{"num_classes": [17, 2], "norm_position": "post", "activation": "silu", "inner_norm": false, "moe": "top_k", "num_experts": 32, "expert_mlp_ratio": 0.5, "optimizer": "adamw", "beta2": 0.98, "steps": 31500, "batch_size": 64, "weight_decay": 0.06}
Rows from expert 3 of block 5, named by matrix and row number. Rows with one number belong to one neuron. Each number is 500 + 25 x the weight over the matrix's rms, rounded and kept within 0 to 999. All counts start at 0. Numbers have three digits each.
# up: expert up (model.blocks.5.mlp.up, 32x80x160), inputs 0-159
# down: expert down (model.blocks.5.mlp.down, 32x160x80, transposed), outputs 0-159
up.4:524536493467486512496478494506517481484441436537462494463502557488501494498491524502502511483489513481477478498519482512485513499503468519507490482494554465491474486529492530505502498496517570487513483484507495497522499465521502537504528474511485519497491497502489491533457509494474478490490472511530502494493469496497535505500529458479499476535508475499510493471514477477498512500447534486519550498475559538503490517511512493480526473489515537499509505535474524482476476480513535
down.4:505502525519498506544528522510503530493497515514517508534505462520520522526441494514515510530526513516525519497532516510511536522508500517478524511505506510510498523498521516507515477522522526518503476517507523520516504501513519523521521511522520506532518521513534502499506532505506506499515495525503510486522509515516492525508496532534518513514509509523542510542510521510527523511509530515519554525533524521517524501515494509500498519517491500503504522517518522523516501524515485
up.5:500564529492494510486466507510479484499518508544496504461504550485509528484507513510483475480506492495488516520488502489459516503508439544451524459526583462499488501521528517507472467475521491502510464483472483498517492520506521537502525506513502488515488482495509491534404494491499514476510492471476519469520499503523519501518518507439484501561482481501532458463495502527530490531421509526514486492495473510502489486515507521505559541481495520485527522512462540492473461478518522
down.5:481481487482479480502487494496477489509488498454497497519495527500494534517467526497487503509469469502502486493492479479491518499482525483526494504496485488485528508507498491499490497489500487478484493494499511498496481508479486501495483480491495497512501490501490487494497489485495490477483497503489502524495492489492491487505487493505498484493490490490537477498506480500493505483518491490488505513497506502495491504494479495501467496496476497499489508498507502501473503506503481
up.6:549539498495515494489521508502495478533507510545522517497536493536517551475435485515495519470529522504492522509475524476498556537544451516500528487522548511530512519442507468527516495499509503503492497510476500484503538456494523521531512534520522486498517516497517524538462482483525478493511498527492531443485495526519507507517543503460501502529491507504519488471500507482525484487458507517528539519542484489511495495526487482506527523456507486511532526481499519487522497505486489
down.6:506516493504493490499500508495516501499501496500498500494498505500486490501485521490491494505483509497503488513515506481493530524500500504508497509504532498500484503517506498504515484512490497503523512513506496498506503527508522504505507495507507513510517489508510506504473503501502502519505506504499516528498502482503495493502503506499502503507498497511491505505523492512496506505475498501497524504507461503503500504510519510457491550490494490480492511504496492487515507515510505
up.7:519527498506517486503473525499498501493509513520513534493534519523516526491439531492480540470514488506501501504501519488519546546512466537505512452528529484529549535482460512523526499507477486519516514533500484491504516494497533507538509521522527454505494509502518512504444485471516488508507507519502539457493514518536503511506510499460499490534504495497477485482497486516504515521460494499502489503508501495478524474500501477490516507472530508499559491485479505501498471499507519
down.7:502514504520511497528513515527508509503508508512508495510515472501507477504472510506490502516511509507504501525507510510509542520499491522523501526529519495514486504514516501508519473505501515495505500511505512517512525513519526520515520508507521520515521505511527515478479516495500503520511510504522527497513511493502509518508521513509527508506511497516459516505525523513514512511492534509502535504521479507503511533507519494479502542510465506469501520510505505500532496513533532
up.8:506526505480494504532496519476482501478504502512520510487528521535514505497456527500489529507521473529502511506478514477516538546516476527500526470484541479510553503497513475500509534504504491504497517516492523511538484492534514526509512547535527487508500488503503500476465497458511525488497487495513519456488484522538501493495519507479516490524502481505490485486480486508503483489465484520490494530499460487493509475498513468508500531485518517471555500494482528487482481483483492
down.8:523499502512513513514506507534512498518520504506505520521522445510496504511469520516498508501497498502509505525512515509521518519503495515550510509524486499513498520531507501505524501509506516509514498506513511507514527519516517517519521499500517532519519518520498522484484508503510518526521528512522529516513520506506505513521513508492512514503517501515468512501527507511513524521511514515513528518523476512509507505508508509496514518516494510492514526503513505523512507531544512
up.9:516498493490477502477510500508541446507400482505435497516453521475491478496472606476478515514474505514509441479505485488496486521497505499536507504463514487484473501507498502513499462513540538495493497490532488525494496503521498504512495472497474498506488505503497466497500522504479523491490464484507495521456452486500515493493508478499503474498489502501511540497491510474487509499492530482517519516468538517498501501491551497474494453496491507507501523490530507470504498508537510
down.9:510553509530496531477513555512520533493537533576527534516538451511519508536483537517529526520548520532531520517536530515501533526525447527471518537529554509510464534561525530508523495539509561513504475545530527528529520514527528547529530515532519481542522549538524519539452522521537513519520527537534527492537517530545510540521516530453533522525529520531535516500525506519531554542484537524540555536528565533529519464511510515498555474523515526504540537536537531535498520524544483
up.10:486538450473502493490453513462460485538468534547549509439463492463485542479534477539492519440555523509484493495487490506462530512484457548502528476537536496470530483475505490543466480505465513465514490496474538422506529462451494519514509529488483490500449542517465539528471470458505478465515475443509543457493512485565513534537521490456480464540484442485558459445474468499492503510467481481526472514487461512454478507550488476509584493485459534529481511475466520492480465477551546
down.10:516483510502516492500518505513530508517505491479513513482507516515504525516458542504508504514505455513522514511503517518516486518500511513528516511520483526504537524513506515503524496508510503516533515517519521499520503546513499504520525500511512483529513518535525519462504496510501518518520503501503508518511528517503501518517513510531531508523511508513463512540499521526491506499498526517488546514505561507516515502510499503472491504512472504497516499508521508513521510513529520
up.11:513525475440495493496469508534490491515480535530519476514509464438465531468502513510496486471514546493474515521502509533485544463495470538470519472508515460465475468509495497519488510485499521469518506502498499479505503510462498521488499470481461445476474514511505495499480469438497477481508476495491526505469493484547504521445514474466476472515514473485501472471497458507463510489475477468525506497499486526512497549516509514527524544506510507457483476501464501506466469469518457
down.11:502535498505502504484509502517527510530524545559505513455507515512500508502521464482509494510504511518521501506518516504511486503501475515507502496515539510508507528520496497522513529496491512513512545516475516511508518491509512500496511508495500514513496504485505504520464498502506505545516504511514528523511501518510503516497504502476516493519513508524478496510520492498512498505443505518521515519485445508512507457507449518513529505516520509475486515510511524507519489496527493
up.12:523526497482492487514452498513480476534508493531464516483468486448467553493516511496498513488492477492466484531478493517496520483478475523507526521517531462466503476548508468488499499461480505482533502501511504491492482485455499497473531468486508455482480493511507518498481500464478473513524493474463503521505481428510504508504520488474482505541499473501483472468529484512525489513470492461501498471490553531486493530482503506540536512472492513500504477520456486485460456462492519
down.12:531535547524536536487532526551556544516521473522539524466522521535526508523483481544534539522527523533512564532547556517549503531531513543503543553553503536537486526525527530547540501539533523528546469517523527532538533489537541556532533541537541501534545544519529548540513525519545526531543510538531548489514517537539545549546521532519530537542551532547513537535559512524522528526535535533523520535551500524517546478536472533495555526559501533497503530525524540520518533521536505
up.13:510532490502512510513477528519512489472506543532490491512502494469489517486487509519480497490503508480505479514490503488478514500511469540457523497497532492493497518528500532521487518493499523480541516497496516507538483515502511505516514494506481448509505525527511495488456517466513498484525499479472491502505521508540496495479512457454469495526501506531477489485500478494477510496464483490511518496501492529492549523500492526517522533498533499493482490489513496519492461483528467
down.13:524533516512537533457523542521549523498542519547527534499534510516530499525512479521528536538524479535520549524515549517541470503529485525505533539545535515549515513521499529542521520512520503514531502534517538504532539509539525545520541534508518506524520542516501545542449510502536520540533533542512530513526520544539533541529533530506513501522525510538459507511555513512526544540470528539543501557509455533520530476520477525490564514566481542478502540511531549517532518507546533
up.14:475585515498492524477475501487472485408493509570507516460487505492533517450500517511521502453526520519485476524457505529478506503496430581478536460540601457480491483493529492521465459506517488453502491499480514485479509522467515556491527516522527496522478527509529507569400495471485468447510499463522525476517487474545529494508540495433513484580489463506532451486501492502515477498393485505549457498522417507477498483542492507510557497491504522433501503486458494513484478459506505
down.14:520459503501492496530506497528509499520500496470489492504496498511485544483478522495505488523492459489536492492495489524483504512491526507524494487508466499492514516525494495491527487501495497519505493503487515492523498530493500477499481483477500485522524483493510504450522491506483489479497510487495501522501493505492498496499490497514517490506490514504506481526494503511509502503529492499489514507489481502511491502497473508506477509487473500500507504498501478516494490532514510
up.15:502532522526483508499506498472478476493501536532540487461483519500468520492500562526499522483537533502508499499501496521497536475516491557454549477541521477486491507502505513521488516499507517494514508492458517483512518510483486552516469510501522468501495514507479539499483494507519514474501481487508535480512536501523512518515491469459511513528507494494557495458536477493486469522475524489537454506504500505485512511526478487474549489502501512483463497531497512514460503505495498
down.15:533473517520494514525536504533516529508519536477506509486519533533504547525485528518524519541517461508533523507520517504523490537511530508491528523526489533502514536526521523520533495517516507525548502511511533516534495542521521517519520510507528504528521507530543518505503529522497521529518513517514532513520498522505509505508504521536541492519516524519470517553509520536517526509536532510502573526517544532525509512506466540518490494499454523488469514522534526541520533552499471
up.16:502525477498526513533496495504526518436464505508547514516512500504559486509482514507514508463555497516487488518528497498496478510517491530466514503519538521500525545479512472529493534495491529491484500519493519515532484509518505526503555541531487529517526528494531512485476472490499516510497531502489526487490497550562535513499527501503495514530467482510488489498487480504474507515466482510506506517533444514516498500515487508512492537522514544492550506505481531503531481491537459
down.16:516497499501500512507506493532497501527518494481511501506514458517495513505490518511514508509503482495513516502496505491495516508511514515516512510510494511498504514507485494524495488497511483502502522500496526509515507525497509491503493486491525512512527492516511499482476506521505522513506504510516514543504485524505510497510505523493530502520507521504472479494479504503497509503495496507501522510505470515507497481508488526481490524501510501492509503500509501514498528519496523
up.17:523535487512503530475501523476501505495499540557492498471496505483528499496512551538482502494517515484501470511518483500482490507510455539464521472558527475480514495516540520488510528499466501469509497491472534476505535532483550527532498510523501545526516513490516520533473495500529488480527470503490548489526517508522517533506482469482493503526507484524517488459522501523517482541472502487534487499512485554500499481530495546465521464501489525497473504549483526519477496492524494
down.17:486506503502477497514507514501496493475496508497505498503498514492478511519501490505497492527518491488514490511520502488499515493489502477478506528493493499495512505490521505480524478510513482492522500515511499504509493519479500492502502505505503497518502493503500497510476501472497473468504484511468498473502479506493494510493491517502489491500495495487482495516509520503494522506509514494501528507505537494509498522504474508520498493492467491497493520488517504501498486522498519
up.18:507545496488540521458493522516536534489516414540520519497507518515533489474477512526521527470522472522489473526516517517514482547490454541491546511531553501499475501511531523539497512515485525513506533529495521492525534461511539541540547491513546489521542552517532508539457493470512495472539513534494536511530504512546522559521554505475487518558473475539503483481513489518523490543447525519534524523542489531510529500547492504509531519544490545475532539546473510527505499454505478
down.18:529446495505481486534512465494477496480480521427469482529483482502505487484509506489505495512479486471513490474503488517500461501485534485518489477475429514489515490496477484498475496480513488513482509482490482514478471538511482480495465479480490499470484465485494494467567503506468495515502497478502496521489500474477498468494493478545503514492482520466476480526465502476481476484558463493476492468491485497484476492481483503468441551489497482490497468487478490495493491496475505
up.19:507562456483531507442489516507494507519465460586516498472506519509540572493523494546499532436541503510501499540504502519504479535453417541479550500571555495511500486488533476531526496519463492501548499529477499449493527460485514559486537489517491463501497575499536549554441465475501472472563498489476558488512479507546513553524506499441485481545478478515538486433489475519531470523440500542530528489537511559491482485534476505562568537535464531500534514502461499512449477477508512
down.19:514467489492486492501498478503486488510493494437503495510492471498493492496498491476491503505474480486504482493481492494506474499471534497511490497500464516495530495502477479497483497487503448500500477494489490490488481505477478491481486486486494536499501475490498487486552488481479498502507492479504514533483480493480494476497495491525509501504489512486496486499501504502488482476545486500468497483490491511482487488500501501494471527482510477470509489487491483483462501500487507
up.20:497525491519515505522510510509481503508504553516535464498507495497482542485482489529461473494511572472556499496501504473450537484479483526484521502553503502503538514483488535532496495481476470510516489508460483453509515490477511487487483490470468502504498520493508509463487492463523453487503443499492500484486501520543481508443489511472468477502484521481492480469487492506463498500500476473527491478526494498490492563526534512471528534468497488510482519533480495520460473492515467
down.20:502533499506499494523504507495514496522501502505493498464502527505508503505510479510494518508492472493501497515500514499524500504503494502480509523505538499509495499529499488509502518510505493497519534497506499500499505549506506513504499510528493534500498495499504510512490497479506498489508520489506510513501494501508499509520523503502485501524499499503427505512518492497496494507468514502506499505504474515497514501488466504517515540502525514476487493497483513484485499495495476
up.21:507591478480505505458466475474487465453475467590515507430481516476483524513489531494514498464514508491501505498479505524482519505511400556480509492551596480499494522516509476518479474501476531453523530511495501453508525493475496523508517503518501529496470523515500513525403468461500462502518509480520526506492516497540492527510522513440504500576510481518518476483506478509467471527395487472519468510505503538502493517518505522517585505494477536493486475494455502483485472472515512
down.21:519496520520510508531516504513515504512503497469498519504520504510510490508478513503515524533517460506531508519524520511506514516503518505525520521519482501511507528523519514514518501504525507491514476525501512511512533527519515504520508495514516504521516504509515522482520516502514492501516516508496515515521512500502499530509507526538521506509515509503468523532509506530520515520540517502504530520504473522519534489519491525505492496502495513501506519503502502513514507526518508
up.22:485574503491529492501505512508463502463480518562512493512487524497538542473458489530486518452526559497477495529488480507482523498523430554491528483558574484510540498500515503512490490476478506490504505500466511448504519490474496543507508520505496519516492530495510530542417473481517463482512493459500566461520511514560526529514512495419494484563479462510472503425504469511522490532436497489538501476523459527485504534514487509488566527487473546481516517507453523506458445473499506
down.22:521506533524519527534544511540523533558520495474524540507532505520524533535488503514521524539533460517524535541529549494538524539536524519530533543524508528527517526533523522526525491533529500507536454513531531522520526538521527524526527515543528486538539526536551532426532531519520519518530530523523533483522507540529514519532525535539531531531533535531512525533537524523527530519531525524490557536530506537527531481540499548493515549521492511513506526531528531516513538543521486
up.23:508521514483506515498496483499498466466451469510466508511479513490493488487507582493482502492499488513495478517501510496509480517514487507505517476496529508505512507493548499504494474516508546459495497531477511490508522505491531511498507515478492489517506527500503515521474494497521496466500496486519531519497480487513510518522536487466493505525518499504532495476484485478508492530467491489521509504487499508485476495495553525523505504543510537464505506483498509491495492499566497
down.23:536511510505506503490512549528547531526532489536511532501533464505519502517503546527523524531533503535537507535533524527487518522526472506491527528531494502506507534548540535513537528518522564516509481541519528526529516533518531537529523491507518463549510524533532522491471519541519527532513518537521503509550517507533501526520510537480537509516514531529528526497531512517534537516495523521548534546521515539542504464516524528459531496526514531507521523534527519536511525537520487