config.toml
dataset = "microscope photos of single blood and bone marrow cells"
translate = 0.12
norm_position = "post"
decay_fraction = 0.4
Rows from block 4 of a small image classifier, named by matrix and row number. Rows with one number belong to one neuron. Each number is 500 + 50 x the weight over its row's rms, rounded and kept within 0 to 999. All counts start at 0. Numbers have three digits each. After the name is the row's rms in percent of the matrix's.
After each neuron's rows are labels from the 100 images, of 14976, where the neuron reaches its highest value: "top examples" is what is common among them. Only what is clearly more common there than usual is listed. The data: microscope photos of single blood and bone marrow cells. In brackets: how many of the 100, against the usual share in percent.
# fc1: MLP up (model.blocks.4.mlp.fc1.weight, 960x160), inputs 80-159
# fc2: MLP down (model.blocks.4.mlp.fc2.weight, 160x960, transposed), outputs 80-159

fc1.189 061:539468585581536400494489451494540519539535517468538498437516485503442507471456448465458466556500491493449532448447558455534453456493481539422466487495524506510539592483528426530432436493436541558488402490612558563459526454514484545508548526
fc2.189 136:455445511510522552593454417399493438566517446458567505564467455499534458564542511527519468464510584399500484469577563525505476541466404549468539446488518499452475492517572502568428518517508537482558550572503458409446555512451575536489519414
top examples: cell type: plasma cell (49 vs 3.6)

fc1.711 085:466493572558481495460484447550476475486531499635540508336567482551535507569500546473473508512479523505554525484606504468441538464573505527502464434504425375561535479466492561480511486564586483474564525519410460471509495558525469501536466487
fc2.711 095:519514508512480529500499469530483530506399540459506498467664538476546537526510531387525515445480572499467494485534524474389463499443530457567541602532544550472551505526532378583549550495410474469471630464453597506501550510530520515596542443
top examples: cell type: promyelocyte (58 vs 6.4)

fc1.1 090:496487415483486475497478505514510522530552562613517522460502474431523472494455499542449518545508494498436493474460579444421320438511526509515443479528581385540554634473497399541523498545447554559475475446497520525528505489528533537476426441
fc2.1 103:529482395436555475559515477399483506468472460503489510452558495374489445491532452460597513445558581520537457404527527512495542491483469423395593517564501398409545475511572438532557551455482469510537462450450488440458563513462537457427468489
top examples: cell type: eosinophil (68 vs 4.2)

fc1.459 094:476503454533468599527502508501520491469550494466537511551629485563494488606552529478450512455486513495506469491649496452543475454306490509518451615508571339544559608493463495602545427536522477474528351466537498495459521506402502524515452563
fc2.459 153:518493530517543540508494477389587570556399479532503480482692487451546456527505536424527524510528563496551497479525436458459495493477530513484481540516502464532593478501581393541493505441518497493499480531468506484499563515534583569517517508
top examples: cell type: plasma cell (65 vs 3.6)

fc1.720 084:500459521514486516546486544510476521462533516416513528428489513519495494518471500554455521512446487478516505511454461462431403468329512509480457365510479557540536465510472502417458609535408456520520406537513561535509535546490511527475412520
fc2.720 193:456505506505537499451439561508471491523511431533473507530444490576486538541589523516444501568450451481465608590463454531553602419473469576538447416567502552574458547554464499445473534485494599429576519587460478559554456516542496511553461505
top examples: cell type: blast (51 vs 6.1)

fc1.264 077:472527518555533487459455491592540475564521538379543560421512465499436448535449449451481485500489488506545522505579528475481465479521441473503468582495536466524519467479496466483473611519467509614491499453448380490517547531448499554564543604
fc2.264 115:507539448509450470406453501373487482495429520543457438442578543499544548513496452406504509442474462522439508500471494438409457440442514513564479506508493371488529333441441409453542559546500454415462531451419537521507500512510513535514558497
top examples: cell type: promyelocyte (59 vs 6.4)

fc1.380 041:593504489383483506537555414530561618552508518523476602527522435502530506456557627419502463568518452677556530572499485482506484498526493470480502489543491499494510451530517494506565502537499562498502505450498507420517501545529589502521520496
fc2.380 042:490438502571421377463524515504549450499519490451416467543571511502486485363518540528525531442521465566456372520404500465420356498604472444397505556584586530499538510462549507512472497584501473504539507479496499548466571474436607568670580503
top examples: cell type: artefact (54 vs 9.8)

fc1.708 037:479484491539542578352524485517551407470494407443638479510471356508521410491530590506501488440494540597595477503528501510496508509495499355505513487537490498495494493492414527504532509515501436503491499478492496511615526554516593538536526501
fc2.708 044:525456504557491402500544562529454481537494472443508544525502541500587502387472508467412529478532511497490457491443507559537423660549470437342553566482466429479542473575578456499453498489499505506502506547504504481557545417432600498483403495
top examples: cell type: promyelocyte (44 vs 6.4)

fc1.26 077:497463483472570535576487485574421506473540572405473543311506505371533454498503504556468526504538503502506520489551568465455512464563503471490467628465655599522535597451444458538525492524521473423516459495616597502473493545425524525505552416
fc2.26 178:551572532549489591513541467491477501563447553544601592436449520490564483517581548423559469572466541496585529587522503463462499473488552487562551525575488538566554555590544449552527568594498495477509459518522506464503497512478472466560580510
top examples: smear: peripheral blood (100 vs 16.2); cell type: band neutrophil (30 vs 5.6)

fc1.485 081:499498448526599513491478496568497494484511495450539463547550508510489509457522484477490496497488502482526460526510470483494512483745507504502481569502534589504510593494529527446510400566562514540511305525579538498479548484424481491516697589
fc2.485 154:555520414418479419385442492553418459402470468492397479426525488533460431408433452484482472490528455521502524477407531429495525421496461466442512558501586509440546467512480517643515467443522425544462442421455554503487499454505454439457511558
top examples: cell type: plasma cell (50 vs 3.6); cell type: eosinophil (37 vs 4.2); smear: peripheral blood (37 vs 16.2)

fc1.33 042:538516504451524484548524564502515453572508503491443528518475505517469385502385494491487463596569513351387466424477494481516494498556624402496503498528474496493507475508490329508530507513504498499426502500508501584567529488475576408476524492
fc2.33 041:455454501421438409513542517511442519478464484475452448530431491495478484544574476453526493520493529404480497480434515561582607618561455630449609520483528565404512496420621451502453505447504514512552507555501509480557519409491489484504543503
top examples: cell type: promyelocyte (30 vs 6.4)

fc1.82 044:484533491530502539480567413511518362446496573496455551513484415498411530468537472553508443542518518464521507392483487521511503506546512503552501506415487505490487488455456490502455500539497466498360502542487501531528627518512590589451508496
fc2.82 043:529428491555480392453474491485471555481509448543424435451432591497487451458474468524513495410537543523464509459510498546481503575508381460337601530548471416453556480493504473503504493534495420493542500498495495567413543503466596566500484499
top examples: cell type: blast (34 vs 6.1); cell type: promyelocyte (28 vs 6.4)

fc1.170 090:539474377478483461515454504564524500492518533555512527577640483484529511451523468487477546488534507557498471495458491473438392476621533531504477614479541524508515719509523507480540472525407537571455476424523524501501434487500518452477668645
fc2.170 123:468526420534529495486515528503517453472483550515474491445503574564523526616530487460508483551457428501570562599453639441495554427512505514574441451472420439558497405478403479417431556403521575439486468540585402562484428549517476554472498568
top examples: cell type: blast (45 vs 6.1)

fc1.355 099:532531475520509547500462563602517505534546509527510541533584490587487517522493551493454459499489529484494489544589560450529426450454485506473457597539617388555550707449472466538531426642491437508505411467614449475481443562444530536530501593
fc2.355 120:523503514517558505528496489469526556496381484547500531434592509415504454514535544402509531560479487488518547559535487449404529459461458437468500502587535515565609446550526415516485512524570496425536506538484528543520511471530530506586482456
top examples: cell type: promyelocyte (62 vs 6.4); cell type: plasma cell (26 vs 3.6)

fc1.350 044:538447507523513453608539552510549429590510526477452501506480475507396521498388434488486428468453414467431552386468490499511494495520473570556493530516479524489489502452462460496462509504501578496449500562484495483575439475498487439431526501
fc2.350 038:582390501609472471483512521473447621579501390518457522493420506491479486472547612505454496390487524564466444436506500561587497606590479504375473504537545461489519479468518505497435500516497448503486508545496501575444495432528452502499440495
top examples: cell type: promyelocyte (27 vs 6.4); cell type: blast (25 vs 6.1)

fc1.458 085:502460527516463530525498541544430505520542568603511538461590483398530485578541528579451461502501511503542490583611480448423446441486565460512443580463471372550548503561419523455557478520394439604560518512522388471488530581483448518519453521
fc2.458 096:597536505516542523546466461409535515585526470608553519499503514470520537506532474530567519528601529533502530464497592581458545526555508515501575417497513513469460333490421482385567575541546512587492532550428545575507491615569516527515421433
top examples: cell type: proerythroblast (59 vs 1.5)

fc1.310 071:522487558469478508518438500500438538450576471575534517473580461318487522568530531497430445467490494535503465548523422422484526420507528497495428422542552497540575508499478552469550504513429471536534449517455536459454445488457455470378479587
fc2.310 095:514463362422486437448556599540495559498490523478482442515565516493523553410423463489492485535581427531443555450380524503509544430544630553571490475500539476452482522440491500434509587451405560530472571508536490507592446476555457546495434445
top examples: smear: peripheral blood (89 vs 16.2); cell type: platelet (83 vs 1.1)

fc1.717 072:450563604460503514476514448465464509538576481528516495407543487314535516517513501530424487489519523521504547495565465418481532418553495512506423531520575483560577483515392508481513335514538454470485436519499559481522506525438487506442505521
fc2.717 141:483531460496515476483554558539600557510417522505505474385396493542532506483530520395559493516484490573495489494448580476463551525561587491526516513543419573507490483410494428470496503639465526504520623473468478488540495502498474540632540437
top examples: smear: peripheral blood (100 vs 16.2); cell type: platelet (99 vs 1.1)

fc1.679 070:501471378472505503476516536540550514511538481569517443520615504622506542547564463486464482446527479473467533485548495466490457458589429520505460545459590344528533632491520477502494440430459495499506549521573429433524475505449544459469567666
fc2.679 114:509474492552555608527496485419525577580501454566517537449590478462588467587557557492500511563473512479551608572571468493527589506432496498541494461552494467550483454555544481487483561431537569439541472538556497490515485544576447456492455564
top examples: cell type: promyelocyte (35 vs 6.4); cell type: plasma cell (33 vs 3.6)

fc1.74 040:574395495548543469463451498531492380498507537383417519528447425505490503477463530650504487436532478463500560575508488492522504487475445406559494499547461550509507452572429566506513502450505540497473504482510497415578436440515365382483440493
fc2.74 043:504477510433552496487491476518349475499406484532462435491513476499474561442499578423495513482443591494428490430436508580462365563388508565449594555551589443374564506497512427508513499465502552511489501478502508458546598451513588524516497501
top examples: cell type: eosinophil (52 vs 4.2); cell type: artefact (33 vs 9.8)

fc1.589 091:528422470515485467545516481580482525553538540607397555407496541379542497455459503545465521490482529503503545470456653469372392465517516510467469415497462530547534560492457480457466499607504454490483495462568545443550470565554485459536468442
fc2.589 151:545575517597503561509592531433471566528504558558554593496532529471547579528545601514557554559473550571520505561527450582500586544521570508579570529575511528534530540611548462528544506579527465488511489553508546564580572543535470510558558490
top examples: smear: peripheral blood (57 vs 16.2); cell type: artefact (40 vs 9.8); cell type: basophil (37 vs 0.8)

fc1.550 088:517503529472514582496532500575444509521536476562477515406501513585513491634511497510463492481525507484509480460640465454397518463451514506530457568461410420516535515453397494467537492524392481625489509519415440437501543536467521516546439528
fc2.550 128:530540549522592578608574550583535578549485568489601565531514552406588523522538517458593502576532552507549550526548494502432507503538554498534587554572520444524551466509530441452549400553525568547572531545519509522535527534510533572528541500
top examples: cell type: proerythroblast (45 vs 1.5)

fc1.424 088:481506597507569484458559521491535507482554534413411451476520571388535472530474513516446549561483522504458454525481637439475538446465523442515433467465485400536545419498488456502449387456553523475496474582499612507541496501466482488566533546
fc2.424 222:475553486446481551440511491494491498463481522553546516438415452490504426413548489470575393553442444516495463540427604453554545442477557447563540496583474491494448455479456515492526509602529501490502474423464488417502420459436410455518554485
top examples: smear: peripheral blood (47 vs 16.2); cell type: erythroblast (34 vs 14.3)

fc1.347 074:513527518440489496451516549549448433396562540448474456565562484494514455507453498547440508441481488450496481516513577439469496434494535473515438445561447392534557486512413626446513591506511517536527381465409536502516579543452525528469552670
fc2.347 120:520530463506550509538541549426575555566449569568566497459552595501575566610517507443587529466529553520501513468511556530423486484458522471525534500502471381502525453452483420496534478468536559505508500518499491548507493604549579604500448448
top examples: cell type: proerythroblast (26 vs 1.5); cell type: blast (25 vs 6.1)

fc1.236 038:362366493427465487468489608543504551616502470445597508531483479504509405460507539514501527499579502452563585532505478513508505492477594531524502504542473523482498462510456521504561502511495483495490505464488495563582350588501374412518572491
fc2.236 047:524454504522358433456441410457499461526483506461454492442527511495494519518629500504568586417497530566477464532528507511524468515510401495495501540568562464563508494440512458507475500508498425503568502514498505546446531472494594497415543500
top examples: cell type: eosinophil (29 vs 4.2)

fc1.545 067:461516577519514475532486508492484540501540514545496500552630517255528511506511501495444470505510534491497568493430566448460514449500532537502442364495561433522546438476530465439497475460532486568480491514397492515465478489521523537495465583
fc2.545 174:452523502474550508512585569488603572503440522565499518417476464443497446484518545423566449575504458553571511543425504438498606497579606538576513492546424507549481345444525497518490483533514552497547478479482534513536462483471459524591566568
top examples: smear: peripheral blood (100 vs 16.2); cell type: myeloblast (50 vs 1.9)

fc1.421 088:525487586550439517479495540519430423491536496377446481465541532388503482460519541510467508502517481526491491515538437465525520467413537482497471676507658562518539604532456487531505312445528458563457496479523565497515464490400486457509514519
fc2.421 166:536531404492528454498494570615478583468544518475438481435421496540507530454543547545553545516551531562481535484490555555548570543523508538489571517555519561491496596536537561492584496599511508486554559488469461548610560526537524479504519480
top examples: cell type: platelet (99 vs 1.1); smear: peripheral blood (99 vs 16.2)

fc1.407 035:463614492452515520485588508507427592465496428512505635526448573499462513469480515431495591598542480620446513543462477492532505504538604644539494515527511531501509476539516464506532502446488498498480500555477506502616439457517442336417536500
fc2.407 042:482455503662409492525424473427538494562572514470490435566519499497544535593617563540587512454504499487454476557625504486540493475481448443528496378510500588677427491401499536512527503554503461502506510468504504526503533493559587558607468503
top examples: cell type: artefact (75 vs 9.8)

fc1.211 080:547493615542503511502471527561490491470557481375501544418487484534480489516513501507442488499564485545481449501558541440471486446417501554490442705534544537535553538558389475652488429463559530477471550486534544543493480484396507458472530484
fc2.211 206:583565476498413540432418427473443450509407546532476502421511565520543545538554469468515532437417538469433495512499533526498531480394427421531530511512548471512598509538428421522570532486503420448407457453488459536461509483576492466508528531
top examples: cell type: plasma cell (33 vs 3.6)

fc1.437 063:501513404527529533460518474552516498490531492535497434466486528490452521524545490471468460475461470529539485521453493473429483461593545498491468377443501521518521483494554525493499593485450512519467534517414518490490469470476508469492527629
fc2.437 138:507522521507568520552533527386545518558589526596567517583524534510508553608489487582525484558537503518516558530492576553578555482543548541566533473499499398496426404472445578455513458407499553549499445529483443525520434568511502525398505523
top examples: cell type: blast (53 vs 6.1)

fc1.687 089:520545554538566484469493532597472463510532515477524463561591538535427536481519538489477513509456552505574484522458496478426408476585483524475471427509510527519529496500555525556511537476524493563549483576636586475474491473473463466498591530
fc2.687 158:528498548510486482511491466567510513522379520429515525413524540404551458495510484378522492448511520477463453459504515438404474474480475438449477576499513466485585361473495379525481416520430472591503536494543461480463538475453571565549491489
top examples: cell type: artefact (74 vs 9.8)